Weights of a small image VQ-VAE.
Training: muon at rate 0.0034, 7300 steps, batches of 128.
Rows from block 1 of the decoder, named by matrix and row number. Rows with one number belong to one channel. Each number is 128 + 32 x the weight over its row's rms, rounded and kept within 0 to 255. All counts start at 0. Numbers have three digits each. After the name is the row's rms in percent of the matrix's.
# convs0: first 3x3 conv (decoder.mid.1.convs.0.weight, 256x256x3x3, standardized in use), inputs 84-89, a 3x3 kernel for each
# convs1: second 3x3 conv (decoder.mid.1.convs.1.weight, 256x256x3x3, standardized in use, transposed), outputs 84-89, a 3x3 kernel for each
convs0.82 099:116127143137128111123102115104124156111135138127147172181137149147135131162157140115129107128080097155092107107128119136126162091078129130137189143130171119151129
convs1.82 108:154135125101093080120094095087101108139146113163134101159117116136112115151120089072163111129142161112123144110128156049142147130157118144143111157100031107113033
convs0.83 098:132127081127165137144141118087079137083088101108111102135104096134150098142124089074115089133115115096108112178130144197131133153117189146148105139091125137133157
convs1.83 084:110150147144095138128165156217195175158156156114137152149154139167139111171134118110084117142117167169142183109109088118133037114105060069164107072142083107103112
convs0.84 104:108149155132152148126174171180133139117117168152140173130147157133126125102110099155126156143114138137147157153133106130090069093116067162166159140127145107134109
convs1.84 074:124130139080088144159133140167135111112089076106095108163184185101161156085150105157099163155072126137099126193208174172210178131202169085142124096097083168167164
convs0.85 100:098130125159128119095118116150126105154139101164147116151123102150108153114148144100123123124099175130150129114112137225180200127097155124096130135124154142132122
convs1.85 096:077141144104185131166182174150105153161108209115107131102117141160175190118148154153150133129171150071108139111143166137177152080105109099127159134153142093156116
convs0.86 099:157105120110116129098134104125136136103085133155172128119134139124147122162142127117091092119115107118108167134143113084146161139121124155169173156165126162122132
convs1.86 072:111133121128188148146155116079120087146101177072078167153147151129136101151117195084119130125155145106102056088147113099127165058062127167152191133094133108078158
convs0.87 095:107108125141096109099074066105123076098136149135122116121110147126162163128182150141122169171134160176136197114145138142175175134137137129113155089142209100137145
convs1.87 086:127160152104151152125216153120134168201131176188113181174117155189089172148092131141114094090163140131136112076120152075092133110120154131083113111011131098153151
convs0.88 098:170117054122138132141149097179134103162123171161138116134144152139149120162111110112137175126117141164108141079121130104141070139154102088088107107131125109104111
convs1.88 086:112122096118139140152151156124138138110063078118122107157099115109089061104151157184108122145106110151103108136106109126113078179127145146157150148106153108068145
convs0.89 100:104102123143113099121109144089105150094118156119157168180173123158112125142122140122119111106137077105129086103145136116125162117127153123100103152114130136097135
convs1.89 136:110152127120164083128151111155104118086085151126092134136162156126174139142169128160076118150109114104138118138204217074148190086174181124173099120128123155132117
convs0.90 099:173099122154117073165086085145129143173160179147130148105147130096161104113161138014035102027083156097050097162153132116100113174178093112135129123075151147137146
convs1.90 090:115091109153118142156137135113115126113182143052129102130121081172149101141160141136096172161077125166150156137150174149139155129153194127152087103157204139114158
convs0.91 102:139101064150151102116170153128134153171142170170154165157168165158145097091078113105103108100082093084078058102118161159206193102121103123119118117151138117138165
convs1.91 090:115098110119137084153152132121123116124156123144155109095101117138128136118113151184135168182182213180122148199188169082119145163158096100086101151139133150116129
convs0.92 098:128144120122133102145144127138133130129126108144103113193144112162130084149146107153221129133214101127175144153166142167158153100122146144116131168096107107105131
convs1.92 116:080105083100137103106112149119141115074131164117088092078122137058115141062103100195063060185074109145071098159167078102151075132103109112112102115162099118144075
convs0.93 093:166138111161112121097128164125137110127130121093074083148160118145133128113179130137158225113139181096072089083132069123117071134118085121130118133127139100108089
convs1.93 081:131121170112109135148163160141186169042097159131147166096141137079123084119194163123101131099147131155187153187142197148132168119156236183134148138112116119179157
convs0.94 096:135124189140088140164124153118156138077122155174155123147120134144122134183135132142126113143145152144164102145119109116146132141137074133121155139184172171152171
convs1.94 075:023096066037106083151202147120059117096083128082085051099089077105116116139117131120116107132111119120119106199172108171146113147167155108135075154128135114125087
convs0.95 102:149207126140121127157162157122120151135124103089143152117153168125143157203137150118115162147083156149121120122096116123114140151155149090080081102110118129133112
convs1.95 129:113188113155121130106082146081165113090130099161149195121120087104133147138101107130126083114064073127138107088171130114105156110133114110120124167144139151104185
convs0.96 101:069135117098104100099118138102128100098097125104114161105134112120125113133169143209105148212109125155080109137188147097163145154148162119127158127158169107093136
convs1.96 102:137126128155146132209169122095198061129118086108099092153136130166134131177116137109143112092146109094112102085116147146092130094108118077075136117073190150040136
convs0.97 099:101107129080150120093155097113095067110101129124163169149120147204103111155137118066154131112125108157152143151161157184139113173160146121124120149109130130109122
convs1.97 095:184148134184119133146119142143073092145112162177127158091109094168203146064127079127124162164144162178140128037098043118154096069116084146126130137124075117131127
convs0.98 096:165129169113127134106128135119129106141112097115128067120139146100151148123135099184128126160130146142083091147157193145157183140112130113126128120128125103091064
convs1.98 100:123102108131124141161094162173132167123096075158111128120114111127136115125158090094171133038171132101149164035066090134116117122135143098156105117120093100163121
convs0.99 102:121101145168119155113092162104137116075099092133097129166130112121133132130109133127113113126134133125137152102113099164133131098128119111108093097127173086146149
convs1.99 082:137172090128148154105144120159073131159138113165140127167156157142150160152158130217176130164157069157135087087120127112131167127200140118160136082115077165120105
convs0.100 101:126121099134125077088089107098090080124115117097124120116135081133134145097142100130162159098089093116116140156130127173131135156117064133146167106128185138140125
convs1.100 090:148129102163099184120133137107139127077143152086112143126111159179132140141114147128088135052108105002074083164184097167205063121183077104129148107177179164153172
convs0.101 102:121123133120102125132137127121108123111095155150118109154138123160168148138137157123182160104136154125148070139113172126109137165125127129153154150141171152109113
convs1.101 108:131145125139159176100141092153150158142086115179174140121114101083149100137135096111106148080062122099104111134138092169163136149141121144130089127142106135145132
convs0.102 105:135113127155142141143146160119140154122108156151139135153173129106172142144140145141115078163145126140164118141157149092188173119133106125123112132089131139117146
convs1.102 108:085138125129107122140112110122100093113115131122111152115094160113077101145148140107095140122120128109076162130177143116178188151139139162111079118140114142133141
convs0.103 101:134141092134165143128171156089103083138132159143117141098126098124140088154087105140168172108147144146121158172117153138134104160112127130115127088139142108126122
convs1.103 095:128072091119107138153102122105135118117112167144092133107131108140198133139088082126125140170177118128183114102113112181133185151059128154109144079146097075111122
convs0.104 104:168185128176143147164115101085093125132125148115096093086146117074131158136149166104137126141100116122124166145148168129130175117131130086113162127124135136114115
convs1.104 094:140167163126135124163165202144170116118131147150143119115166160117169151105174143110102108122121102172130128126186183107162117109180117144151127159178158125147134
convs0.105 103:169144104182158129129127106096106119103139129101139138115142123112124107133118125134131139115083092141114130130146157182206198174180149109105136098109126111113144
convs1.105 101:135083122116118140121131129120094111143102130119117109137133091131152137123135072099162120049109086114157128135082084108084137091099098127115137155153188150171196
convs0.106 103:135133109129133092163084158116124145123107130102081127121120109115117087118140145133159120116202151087152183136057075105088139127114130087130141126105127123137103
convs1.106 090:131157127093168086077090089138165107133142188160156209155127114159183156151126143115099093078099077113118135194177106100086150095101132151106103195117132117136109
convs0.107 101:088116109136129112126080100132133130148119148133106109169104083179141080145135139102177162124186153101142123132153132177156093169165157116106140172137153162110126
convs1.107 105:106091102092141148111136111139136182055137146156151120101205152120172109113138097187082117201082088162087147187137094151182141111144156122121147109080076121111177
convs0.108 098:121123154155145151144124133119115109112136144101127126126111082103129140108148144074134197062092135061078068130102098112107134116191152131127088092131140120121141
convs1.108 076:134103071103100129133113068167122103130079078156186129143115138120140164196177200150095174133139169128129184109107076127093119154144112137115169103118110139081098
convs0.109 096:171136174159138177138117138114137117096131121094133103119147161125076143147112106107154172124117122145073149117055119139080087133154123119076108124099093161122089
convs1.109 068:119076123150113160144092101142087110137100090160124097137166124125130100120154131109148090112102115198103135122139142112169129102147121110202153114161118120158176
convs0.110 101:105103120142088081147098087160164131077110126125145151093126134162165175163156177118110085137118156110117171099097134156153166061116088104126119169147175144131155
convs1.110 113:096112137148043151159138068138174162140184100084156109130147133189167144144134120125100128081076089066079117102108162188183194134165178152177185088096115128168151
convs0.111 097:100107124099087144111099144120130125151135119147124161144141147095104126146129144082130092117134118131154138120130149157125169129104142138119111120142118100104112
convs1.111 138:125159159111082091182155140130116059137131133134148111104125092091093137135086134130138138122099121123120118131137144147124137093092156129145150203064109156090094
convs0.112 099:151107092118097095127063132161144126160163096117137088139153149127157162120174155139074147198109139147111131172131095224155063152153130111115116149129134126101097
convs1.112 087:163128096154157073135136054110160119049185088058161137133114124121106113111100098159134145131133111125107138152067143179148102150139102131118160139153117183153091
convs0.113 097:129087059110120143122105135136154133121163117109101104091120128117104120138098134065108170120114145090099165117135084123104104077119152149129119171135123147105126
convs1.113 069:145192163078139142122151117145152125130156128129120151184140161225170156145145117086097123154169134140163129143136139132163117146203151118093056145116075191078113
convs0.114 098:153129162115126151126125169132121164157134137117106115117107150109127115105078076059119143103116119108081135161111099147130084115089072099128117152138124148146124
convs1.114 067:056125093100174124080093095154113108112175150121182096148131163110115132150141107134165114165151128120123141138122074219154103137102110113117119117148148132152133
convs0.115 103:074069062104059103107102095093108095134128086118101049137165159163147152142152098093130131102124124123135090153126092171129124150127121106100119110101148097099096
convs1.115 084:098113087161156135165140144120161150134120085125177133149105110169110064169128111136143150146116128125109116089131128139128095080121088185154175152138133114133143
convs0.116 098:141122103115088137156070099072135115121175124103160125177144128192121111175135120097074079096124104123133092139121155074101159118116091128151143139130123146119109
convs1.116 101:168202121155180123155164109131135138098152128123097112090160114142131070151154120147072077155097094127142108128144155095146102084093087138164156132138085162137124
convs0.117 095:167153131134157113093096123117118114157121118132072115139137156069117156126115157132138158099108122122158157105141137100114102096088104133140109132109126098127168
convs1.117 063:144135173184152091127100082152176148070164157146166113150156152161172203125159139132147105160146111105112111165136141162163173128144122081102108092093121129127166
convs0.118 105:157165140163108079105108106127119111114090148163154153128109123131135107098105110098135146144181149112132104104086102166145091121122112129125109141129123130125127
convs1.118 132:150124133144144139138133145133122077106099124098134087116123124131182114108147134088128104104138091041118074096138101152160129065084091139158173111117098133107119
convs0.119 101:064066082117101125110095113095144137127147092090083079137141124149150137098157139086076127110107176089155208143123109159155118139149098165141130090123105142131126
convs1.119 087:163134124145137143146093138132167135157204120130120103153131135156098147117082076148171165129147152160155189130115088095101098141159120083089163138163174125157133
convs0.120 103:136116130159132122144111157134105125143134103135119129126157060087113067080132038095124109157150164118153175121119112094114126123154122141126116129093122113135127
convs1.120 087:088090110168131179148170175134161199073166156086128105185162163179181182176180159137122109155166090120163101150128128116094104141100124101095127121188161143157123
convs0.121 099:118142113170064149172120115191142164142119130125078108127158107123120157124147188100052087055117131046114060121134143140115121109179128120143115154127127129145128
convs1.121 099:174124112075131130098101120088172078122109117130201067127135163125126092184082114159110151113142172139175183169180133155181145117175121114142161156164079144173155
convs0.122 099:146105134109106102159171142163114110129119141113118129116165147133116135192134115109167161079143098090122117103167147167190148156160165098136129156155121163140163
convs1.122 085:073070072132111154126097117169173092186150137114116138099117063124115087067124108101080084173164153152099135164164076121139098125135130150141114141113086120118105
convs0.123 100:134098165099098084139081090115098114080077068111113142104133103121107089102129078127117173074091138088103064145165135146151110101121096181165115153138161098139118
convs1.123 068:187126171169165176129160167204230193160141172136161103089116114116116092113136188173166163140103141158137129144157118098106121133148169107113098140071104117114113
convs0.124 101:123096087149137126125103129126124129128143109099140121088112109068110125096106147141155146148147139123109063106094108137110104109081091149150130109098100149121115
convs1.124 131:098118089096131104162121130131140126155155165150131119139130145118143184138148125135116139156130096111123098133150126181191126137131153163118140092128171135128119
convs0.125 099:137162186132110114138133123110145102103141108106115102118082097083108108103112120092079057131089094122097061124137148146150119123121096133103141147123148137098118
convs1.125 091:147102162166130158092126149133129130126192085133252067104179180121124195141140166141122156143098129130120122172077131160169188197113150128095080138113140195140099
convs0.126 097:119112108187124172139147106127130138085080120090098116121126125107116108134110120072121158137106117159152166087101134120100120144094107129117117133154125122090088
convs1.126 097:105069061091098059103060112047069068151107084135090082138177140101157152099141109139116138100122129066074114059097137120119171153147154083118116101118103149191123
convs0.127 097:084113157076109168096129164121121091114123113107115099156159140150156157162143141178157131151135097131081076082130147080126177097091135120134148095131180170133136
convs1.127 138:116085143091085209121157166163133159149093136184114132137114104211120124114071129188155034174169088124151103094129172054109191082113193089097103116024134130120152
convs0.128 099:096140099054130080093157108083076119123128159135142125151130107159131113138156159116155194125131145093167174127120129122107123142112088112121108099124160131145126
convs1.128 147:119098102102092192154144158142129117150057133146094176138098176164076116145141091109094112104126165116129090139111127160104127155118173100095095166018147158102163
convs0.129 101:098115145108140138065140154102127110109153148120103098120148153132145098108152126207091179200117216164099181144157125167187134137155110139117129140140107138131151
convs1.129 133:152133195177115156183158149110101172182112109126107165195147162159136150124143132117136093086153088126160086110115098119110094097114114095121103093125120107156151
convs0.130 108:136122133180152160194118171106108127113139137141101090167185134123135115129140120133116097097130143084072121101128109105114122117130121119143153114093158131117138
convs1.130 102:122124099142133099112166119154162152142094117216178149133132121129137114106121115129113071088101057135104091128126125096126064131189108131161118129138100122109107
convs0.131 103:101117146161168125151130161134131154135123086122129155130133127144158179135138167123101160117121116089071074124159110160073150173189208137128121138128167137149127
convs1.131 079:135139155088126163090113136128158094092110106101136124125136125093132095108149090137106114198130107129159091126098075090097073170129098123101085111089146163143138
convs0.132 099:142152128163166089196151110132142132151152137165146162135136140123145155096145124115184115105137120169150170127110123157155118183142169139108098171178147153128154
convs1.132 091:116122051103138077111123084088144133128124050125186124151125184115109195173139139169086136136114129126098130119183101121183130097168106127147152093159097137183129
convs0.133 098:124135126048148147110105096129156140144156145166128112125126122198152122132140105147094124133053129143141129091111138088174110103118101100135097100090109094127109
convs1.133 093:159124141159134149161149101137120136129136123114090095130096085127120076145117081083108130092140093127090096136110123119081067135100143140112139125205121113190142
convs0.134 104:117160101151178158082150142137113115176154121143126137179126139138109123130085145155182179130129160116112120106128137103140106121090092110091114156114120152166157
convs1.134 066:122188140156175115167155116147139084132190145119124099130184144124128132144132155083114119125152119047113084154113154129086107138116130132133111137098142147142127
convs0.135 097:142142098165093144160117143118122096157130129140120140079084147068078068134132107087098115163092210147123148187131146104138157080094158096130093141149133144130106
convs1.135 083:167152118102093135166183175121171169151174127205173107149170150100122142162135158088083101095102189123128193179180174067062122117130164123144158153107149137083112
convs0.136 098:153117124169164147180146105109091113155111183159086154135114122110119092119145081133158139157162109113120145174115141159116100082137133140120111136098109122136106
convs1.136 095:121134137094118129118104130100170159101110097133147166143128125158087060172158111059119074073155143066130144115124136111111121122084108090123156186133150161096145
convs0.137 102:140092093153129057120106064138145155139125136135126108105131154120148139108159128068133065075172100060127093148080117155099102122112148126106094162120092136098129
convs1.137 118:065093114054069128103098120084142139079122200105173133151148134071144158140131132130151188125144159070151135195096102227118153220082111152117158099124175146081132
convs0.138 093:078134121105120161127096118086126124090134129131159142086144106131149133091129155091180202102168170091138164146120099210143130166122166172147135161107137136126140
convs1.138 093:127160097095114072103137175183168070116206113070158133132154139105173133118188103089062163102092212131126147151151061126136000113129044148148147135132136100129149
convs0.139 094:130122120153112134135094117127128104133126121140136134158149094104135129102146144112169135113139091106167160119102108112117145124132156117131107130155137141135104
convs1.139 136:162112141128121140134158126090111122138115178179155163129168095093125154124139141114096151166119145135106089129080139088026159083082114138078136065082132082158139
convs0.140 104:148172140154174223170163193112098093096110117145145120133107145106132140092121113194135160139080098144111103155149113183188133164167149127132134177147123156111099
convs1.140 090:120101115110069102137082152189200202132147172103142133122096121155127165159163187145121138117073095115126077168184138126134081146125085083105153054097107115147160
convs0.141 098:143130133135116126187133131148169187133161149096127169186112151140130149162105139076116130123148105125174138127122125138117146147151135136134153161176147113136168
convs1.141 088:099143110110074121160186214119105125121140085144131188138163140156102123174136122113133130127122169145143128148180139131105119172145141194071102183117177161107127
convs0.142 096:178162183135184158145166185159119126152122104132128122111120144137141143108155186115153087094172126109131130085103113087091103120093089115108091132138137130131125
convs1.142 059:087082080094069105130104092155141113186176127151166131129136119144136075096108074102123132090089101107086152135109167134132152089094130122136139113130133087159131
convs0.143 101:167142147191127103199176138186158140124127137121111110165153162115113057132171168101132165108107109109126149116144097107114090097160202104090125088114109115095124
convs1.143 094:140101119157107177140134135129132173152138152158172163116124127118125153170174185129114134135131157129135135111101122098143152104089088195109160078110106131127155
convs0.144 101:086144113108124158165148167142148125102090103121127121134168117135150112142129070214123196167111141068027119095113129098122190124078142146165118117135113142127121
convs1.144 065:148166138134119172196164192119146139157158131156198153143130164177130173181127139127129161151158115116139131143076161188105183131092097227118168181118136156099154
convs0.145 096:143167109138131075086132109171117109185128187158144148141116109119141097111151121076133154106158175091102120156165170138157115090152072091105122138153143099113131
convs1.145 060:153149174165137154166202204172170175117134132140127150148162128134169175123111131116166162140126111106100121104115131054059103069031077165184148112105144131059137
convs0.146 096:064084111103104098102126088121099128099088106124144131113142086129150108147149176088078079137106136073119132068153120088151152157080141117156098148160131152126129
convs1.146 065:156214187193154189208203183166175182139169126114136157166161152143164136126144161069108104046104084082075106149111066064067032156131157114125111101135113122114120
convs0.147 102:072136135087164160071100102162149146147138169142098111158134126163127104136103118137163102173174116136156061119108137120093129197121120128122147164139126141128121
convs1.147 121:105166156091163171111140120144162124033066169080093187135130193133153139100117157116165134114133109152163139155160092132136086168163096146155072103109037113092109
convs0.148 100:147131097141163103160164081096105132159145115164167101134086162141080147140100119117158120150133100104100081137113147099135110132131092118133148133127151168122128
convs1.148 089:113102125111113079109191102120120088186088145151131156074109121145169086163188124095089112120098132130104142183145115137119126079081081084113140136167120078139158
convs0.149 107:126146167098095205127136164123053121119058099162123117095120121076110125103101115128125091173108180142182161139117110152105147101123156115114162100104129123121092
convs1.149 092:099150173210146157165154167124112173155171144193199126138104124151170179082129155128116156145063122143094124084124180146129120146136138173117119102163168071142108
convs0.150 098:132113073102097110098079085113106074113138115089118137157082128094081108061092093136103091093084087110118102153175139162145104093143093153112141138106130085122135
convs1.150 067:168090126137157122148150157159172074153190112192201141167176141185152117155153124146139142106143149109132116109102141106105073103108156154124140149042101149172120
convs0.151 102:116120084082129057090186072099136148109109143119100107116115124133113134145107132128096098158151151203184189105116158131088102152136097126102121169142133176117111
convs1.151 097:122171173115155132103081116126130094146178171116144091134145119170157151128156122129107178126073203162123161091101100109090105109095114155174140175138148187102150
convs0.152 103:107126135135064105182149140147136111137078157152130146093098142114129112138126149082094137151138134150135160138147098130232078119145125120150138115161120121136139
convs1.152 104:086165084134211128101152190090113111174111121152173097130119135087102157118097124127116182095106133117151156145125123124117133139127123164135179135127134151183092
convs0.153 098:161111084155113092164095083151153107156163153136120166158153134136131117142148118165128112232146120107122157105127120154124115159167109142117128152118109150148130
convs1.153 127:148158110146180102113148132191145141111205111096122126150129161078102151134229177145117106115060126151096087186119094103098062123144187099062101146105110132129179
convs0.154 103:178121132127150114175160147105123128118076124143090068117120086066078082128103118129140159174150141117074101176151164129144120154148161135155123173141132157100145
convs1.154 083:143156123174162129089134124142153140178169205097123205150187154103155131131209158136155161118155174161168151117101069079079100103083113107127163107142161109119096
convs0.155 100:105115141154124115117143147132176138115174107109150128082049109133110121135094097141103181164108195157100136088136073121142130110120120123121100105156100132163127
convs1.155 069:140164151137134171142132203130139120104181092138155101173156149182112154124125122163140099105039091133086085177147162150142165129129104142038067157105145149118139
convs0.156 105:095131139118142124091082140098118126108179131083105126138127096117090100118123123095124102118124115157172152133161144125119137123120116139118110126124118141136145
convs1.156 119:114120139138141137134132156143157093132190096133156074134088144188194255100128113150106125118090104136112150096116110152158148097108144105095081040062082104140117
convs0.157 099:185136084155138104133102107117104106129135131116149143130154154177169115148146133109149166098116172098123170126118114140120103141130104136134122142085077161130118
convs1.157 149:175126091138084120165121142140159114118177107114113158141081145150127087128141075104058118159095092148121088114174111179143050136064136186144103150140134126129152
convs0.158 097:137113135119077142132077128108099085149128093129137121186149139132121160124129137065127090143170120106199148150182141093145140112140109102122117116140143135117116
convs1.158 099:138121111149150080147130094093182155100104154126090116139123105112111059112112120119125135116131142118116173134150219063128200106138152160141166208097111150104164
convs0.159 097:151140099109119131121126080142080124124092122127086126104162097137138103122152132144119089148107108121156160097115110116106160116095155124126138127124121138125099
convs1.159 112:055135147079156148126135158159161077141159099134125095163140134186119080193117100119089096088077081110134137232111178137101141144115140160112069175114109116117116
convs0.160 100:124133126093131097103167114146135131153084147114108156136184136112191084103171107195091110117106068115117099174139131087105154122133183116131105106145118123143125
convs1.160 089:090123101095063098145087118171123121192091139117100135098132140155177124119082088145123129161139117150093136198165126196156146130085164137145176183172148126140173
convs0.161 100:143119221123087173073092109117127146146151118139173123161121177136137120136107158110133150124093132142087122136165185116133157162094164094106156108155141110131143
convs1.161 077:127091138091188112127161135056105115103078133123129157091152116090136118121118111114135192131129165140169140174127119126085110103071077103039100163101107103084090
convs0.162 100:141123110146135123120150106119130126143132107170145149110125111104135122145140150124091144093117133029093106134135141143154127135158126152152134153189136138162175
convs1.162 092:093106098104094124137139155113076151142148186096111139100061134113091165099101145162151136111138113137183124187176107121127108099066090131109153054088105101121107
convs0.163 099:131137101070112075153116115149136111083135163138151081139102114134153185159090175078068121102116157085067101109070114121074103175135103086121157140119128114122143
convs1.163 080:116180092103115087090106106111106128091169160110035094101125083091067072104144078097123108104147176089128149115142086099157110101127079168138127177119127140117101
convs0.164 101:108131137129137133075100057140116083101112155085122119119119136095097094106111120133136115159164188132142205150139118154129087162095103131128117124116076150154130
convs1.164 072:124137104090136068120139125148163156108166147130172165146138150110128135127141074057090102027072059088079090136168046106155034107152115118170133165153183146132129
convs0.165 101:077110103105119142130152114108128156114084170139085121160116140155113112148151131144126109111147139125162128136107105143151074104178088103152123100188127130151157
convs1.165 088:163153114141149157172159150111128144121083169144128119097142161086196151076132115128073082164074071143054161067117129113145142124103151101103141067102093149123145
convs0.166 102:101093150091109151082123115123176159116155166122147166112146165105159159153162144089112135094096137091081139136101150121102151114104169126182143108146158110134163
convs1.166 120:090103131079076097082067081016175159095124109158132135067090050078099092112085097113133135090139147079143139135097113168125159089151173152142126178124146193161116
convs0.167 101:116127161122114141103108126103156116131162099156180168155131108157141126131134112120127167091087166123114182146121168146117172144135114139159154155108108129137111
convs1.167 105:097051086158119125109130078074064087105090133105115153115135168101176124089121172112117142101070074095077081154152179128107129122087115155098130160131166127096110
convs0.168 097:086157153105087182096121181122122118103116156125125118160172156178123118132166083179150160169182148100149153108085124142075099127145088087106124177115111177162102
convs1.168 087:074131129136123083100149108173081119059181115090147103165149124122145064162138141159091138108077088153114103158146137140105105191112132133169135103119101116096114
convs0.169 101:132056095110081120127138137113103134112086136157113150124154115084155063097124143147088144093082118127153102111132115115101108112110134112146123132137123101108107
convs1.169 094:129147056164149105142178107148167163110200133155145125133160108148108107138172147110195132097142150131151133159150108067119103121149143194180138143114099143141161
convs0.170 097:132087121136096138126118118107141123089154117123130096133164148120112100146169128124137148112082131106123120164122142172177102155120109133128157135147137121157167
convs1.170 109:160139139124056117140163169112129145150089089049108078182127148139119143154059105124103088132149122101143158167248128149142103164129151126101160125121067139142155
convs0.171 099:163128167129134101145164163111145124133115092175151150199176070110128137153141148172105132128075162171177191154171140127106102124107134120121089135152149125132143
convs1.171 083:103134071157187124097113124136089181154160148142186155139148140101103076151159115128142112114138115146172129149150182079144147116076083124128146163152160118159161
convs0.172 098:132130150090116100105105128155107129177105140131126143168112119159151128141187145135139128148132094118125144126133128041142099042119125099119147130120119159128139
convs1.172 108:100151142123146084071115078134179166095150162086161140094077083097110101098165179091134062108069094102078043178145159152192173172179138109156086105179137124104125
convs0.173 100:135146142140108065120164178100108153139131132143169170100143173108117155135071118066127163141142147134137109107066069167115143132098111142156156091148093148115095
convs1.173 070:030124089075102120129155116112077128093143082126129139136166146142089116120131143153171120156127117106134052179125115164132108133153154128127070168098104116064108
convs0.174 099:176155135103149151123141123150138156137144125167131136156166147128134117110129085104088133065080081126129158156129120109104100116125113148144121147139130073086113
convs1.174 131:139087149183136120149147131129140100116139126107093122131111127109112062109117142114129158089136101095121097179138145169146154132151165147161181110127135170101100
convs0.175 103:048127118172150153097146189120089082135116122144128156130122129142150155150136145132165101070099157154211190140121078145188127141195145156159146184137158117127102
convs1.175 067:113087110101073110133148135093132137106112147168198076116131086116085080137092149118058171152104159129152139156125144163134220133096143153157139153131109171124108
convs0.176 103:140180093142141156119116084129123156129134141114133115115176163139107165157140134127150154140175119100129115151120135104082112142150140109124119139128136132132111
convs1.176 072:102090161109102037104135099136112119116091143153126175082099122100076091161133136099170136122143097145154138183154131124150152102111125122158110184132148155088116
convs0.177 092:111093161121123161134096107119158122125125141128130082082130161134106137069092127093155144129147091185155150108120112156113148125107122116118106118148135106111122
convs1.177 064:116136117099075132104121180087100108114085099128144136113124091137155113118132118065159083105130084091089126177129104130153100125118103140112085170123148098083165
convs0.178 100:165164135144128164132096135128106121137175153114104096113071099097120113125129106120175174069106114094162170126122130120135127101097118117133118130144095124109136
convs1.178 088:137159092098137083099070084108061139170105089106148144092167150139171216144167138170157173133109146166166124134077117192153136135161138142126154105129140139130137
convs0.179 100:132154131117122155062134098100172118116155116083129104156089102140127132127132163109146150182120113170149155115122152082137147108087155172129110108162120113148145
convs1.179 090:101175165103123115117127141189123116158068099149112131126117114166122138180100131107127106077123150136116140158153129150149062113163136108104137139108157129095117
convs0.180 099:087147086084101092106113109140141142180158125184143161104159121082154137101102138077132211085110212135109153118065159128060121119124126127119114146117117146112098
convs1.180 123:139131171145145099143143130142079162122127120125039157111169097137126087128127082168124123145146120112093122165198218076112080098114114130149166156175178119115155
convs0.181 102:166114117183164185166156191190173195168140190150121149061133140103119105123151189108112124075153117135137155134144115112105102158141164108130138114090105134126135
convs1.181 076:091106097098110109123115135148103097082109163092088136093087137118128117128175112126142154154112120158132172124147153162239214158174148145181204144134122155166166
convs0.182 096:146099084149130171138095169111133139127137093124127102103156192138121155137180131134109104118150145117152098102137105129123176120128116157142149089088111121130137
convs1.182 083:155157103109141109093092077159181120132173149115176142033147162080145113047147123168089175116104100140148135190085137208106114122084068116135168134156162137077121
convs0.183 100:056114101096132129130129087101146142134135179131148203141143145178174132146159115169094119168053099168085121196201190190200181122141123147160142142147118152171164
convs1.183 112:143183144143138120160135156100098142075106072094114082081095136146162170129126167203125123192104127148151148128189128086112089111149129065091120094127077130141072
convs0.184 101:104117139150122088147048149119088153165152129141144132164139132165120153146101166124152074124125073104107057130137084119104102057108086099094126120107127140125120
convs1.184 102:150190142086132174119175115181114145119037097151096151102087122103126105123141145084140173079128130111137132150206131142149154117167184142170074109205103195202138
convs0.185 102:130158177129197133172158154169114188140111173133114143132150128141128127105140161104142144120171096106112128179124146207113137170117148135129114136120105136130119
convs1.185 151:152100145178068069109137125143125118124067135100181102121139188064059146179114145124155157110159168161169152158211083093093102148131125100081126151101053131101113
convs0.186 102:123114169130124194105105190151143135155156147156168145103108063094116077124144095112108093146114066206148046150150161143156172125141147129124135164142112151147123
convs1.186 136:095128123109141132122136107161138130133122134125123120165122160165118145123125184130133136127136135139161192172177151138153126132142122140121144119121120108137141
convs0.187 101:124120123135102138158089092140135112148145120166142143136121157148145125140171138050107127109086095067082146182131107200147171173143132135119127116122122133163165
convs1.187 094:116138113144177112138140144124134135145135148107150113101110088161151117105087063141187186137200226165181220130066091131062055129049067108118122147149114148182140
convs0.188 098:109113099083043105106104106104136106099135145141129144139146169125176173127173208096120138124103095130129180132120149168148107168136132119128150073155129105135110
convs1.188 107:157170147143096129157165164135112108162103123125097098143102082188110139141096068131151165109122148045139155043064140079094120046061083123090165153065123155134123
convs0.189 093:098110119082096114114093131108131134111133098118128093115110091128130116155152090082074145098057127080112115161159136167149148163157086136157144104137141159162146
convs1.189 092:139150117152123115138140122104111171071145147118104088107106154110131184122123166136155134102149156101153160132160076107114123123124121103099147122150190123144147
convs0.190 098:118109093092145133074128105112142127104136100096108100140107124171125128186138134145183145145152114129138139161128124144155182131138135134187164130165107148141134
convs1.190 086:180115152164090113129062081117198184224163138174128162148118127121091125154139178081103090077123074089099098167135134115123099086091100095094113131152158143134168
convs0.191 100:134131139096098126128146120131125133107130116098115102156136114112140119141135126135160130176224190187214176132120120148164179112139157136134143110155141136167182
convs1.191 106:152133091175153113171158096139112103152150106109125109165101117150079104164111119079142074074173116085171110129096143137134185135130173094074105133066148206112146
convs0.192 106:154156180119116122061057076124095132078086118123131123099134122129162149139190183095150132067124107111151131147130162141124116113115120117100134157175176137122157
convs1.192 098:155133103148130135102125059126120100173118132077146132104086124108119080154104117104105130135109144105133104155155124202218186122167172098103124108074074157167144
convs0.193 092:118094116129147150094141123130124174157129161132136109094129086148161100135122121192127104142122060073079084157189176150163117141126100149121118151158144128130147
convs1.193 054:170094127108084139161132171122141080117129108110116123117146134139171090089126115118067100137069082135113125125113076122098090104106094139122122141156104171091154
convs0.194 099:122121131123129169119139142119112144143123128121140112147101085097119110121179108095063124158146146094094163146129139095136140110127149090094120101120131108113131
convs1.194 080:114090145108135122112142181097111084089106143173200138155156129150108124124117164108090162129136164175113132141113084119124094151117101158132141187110111131093096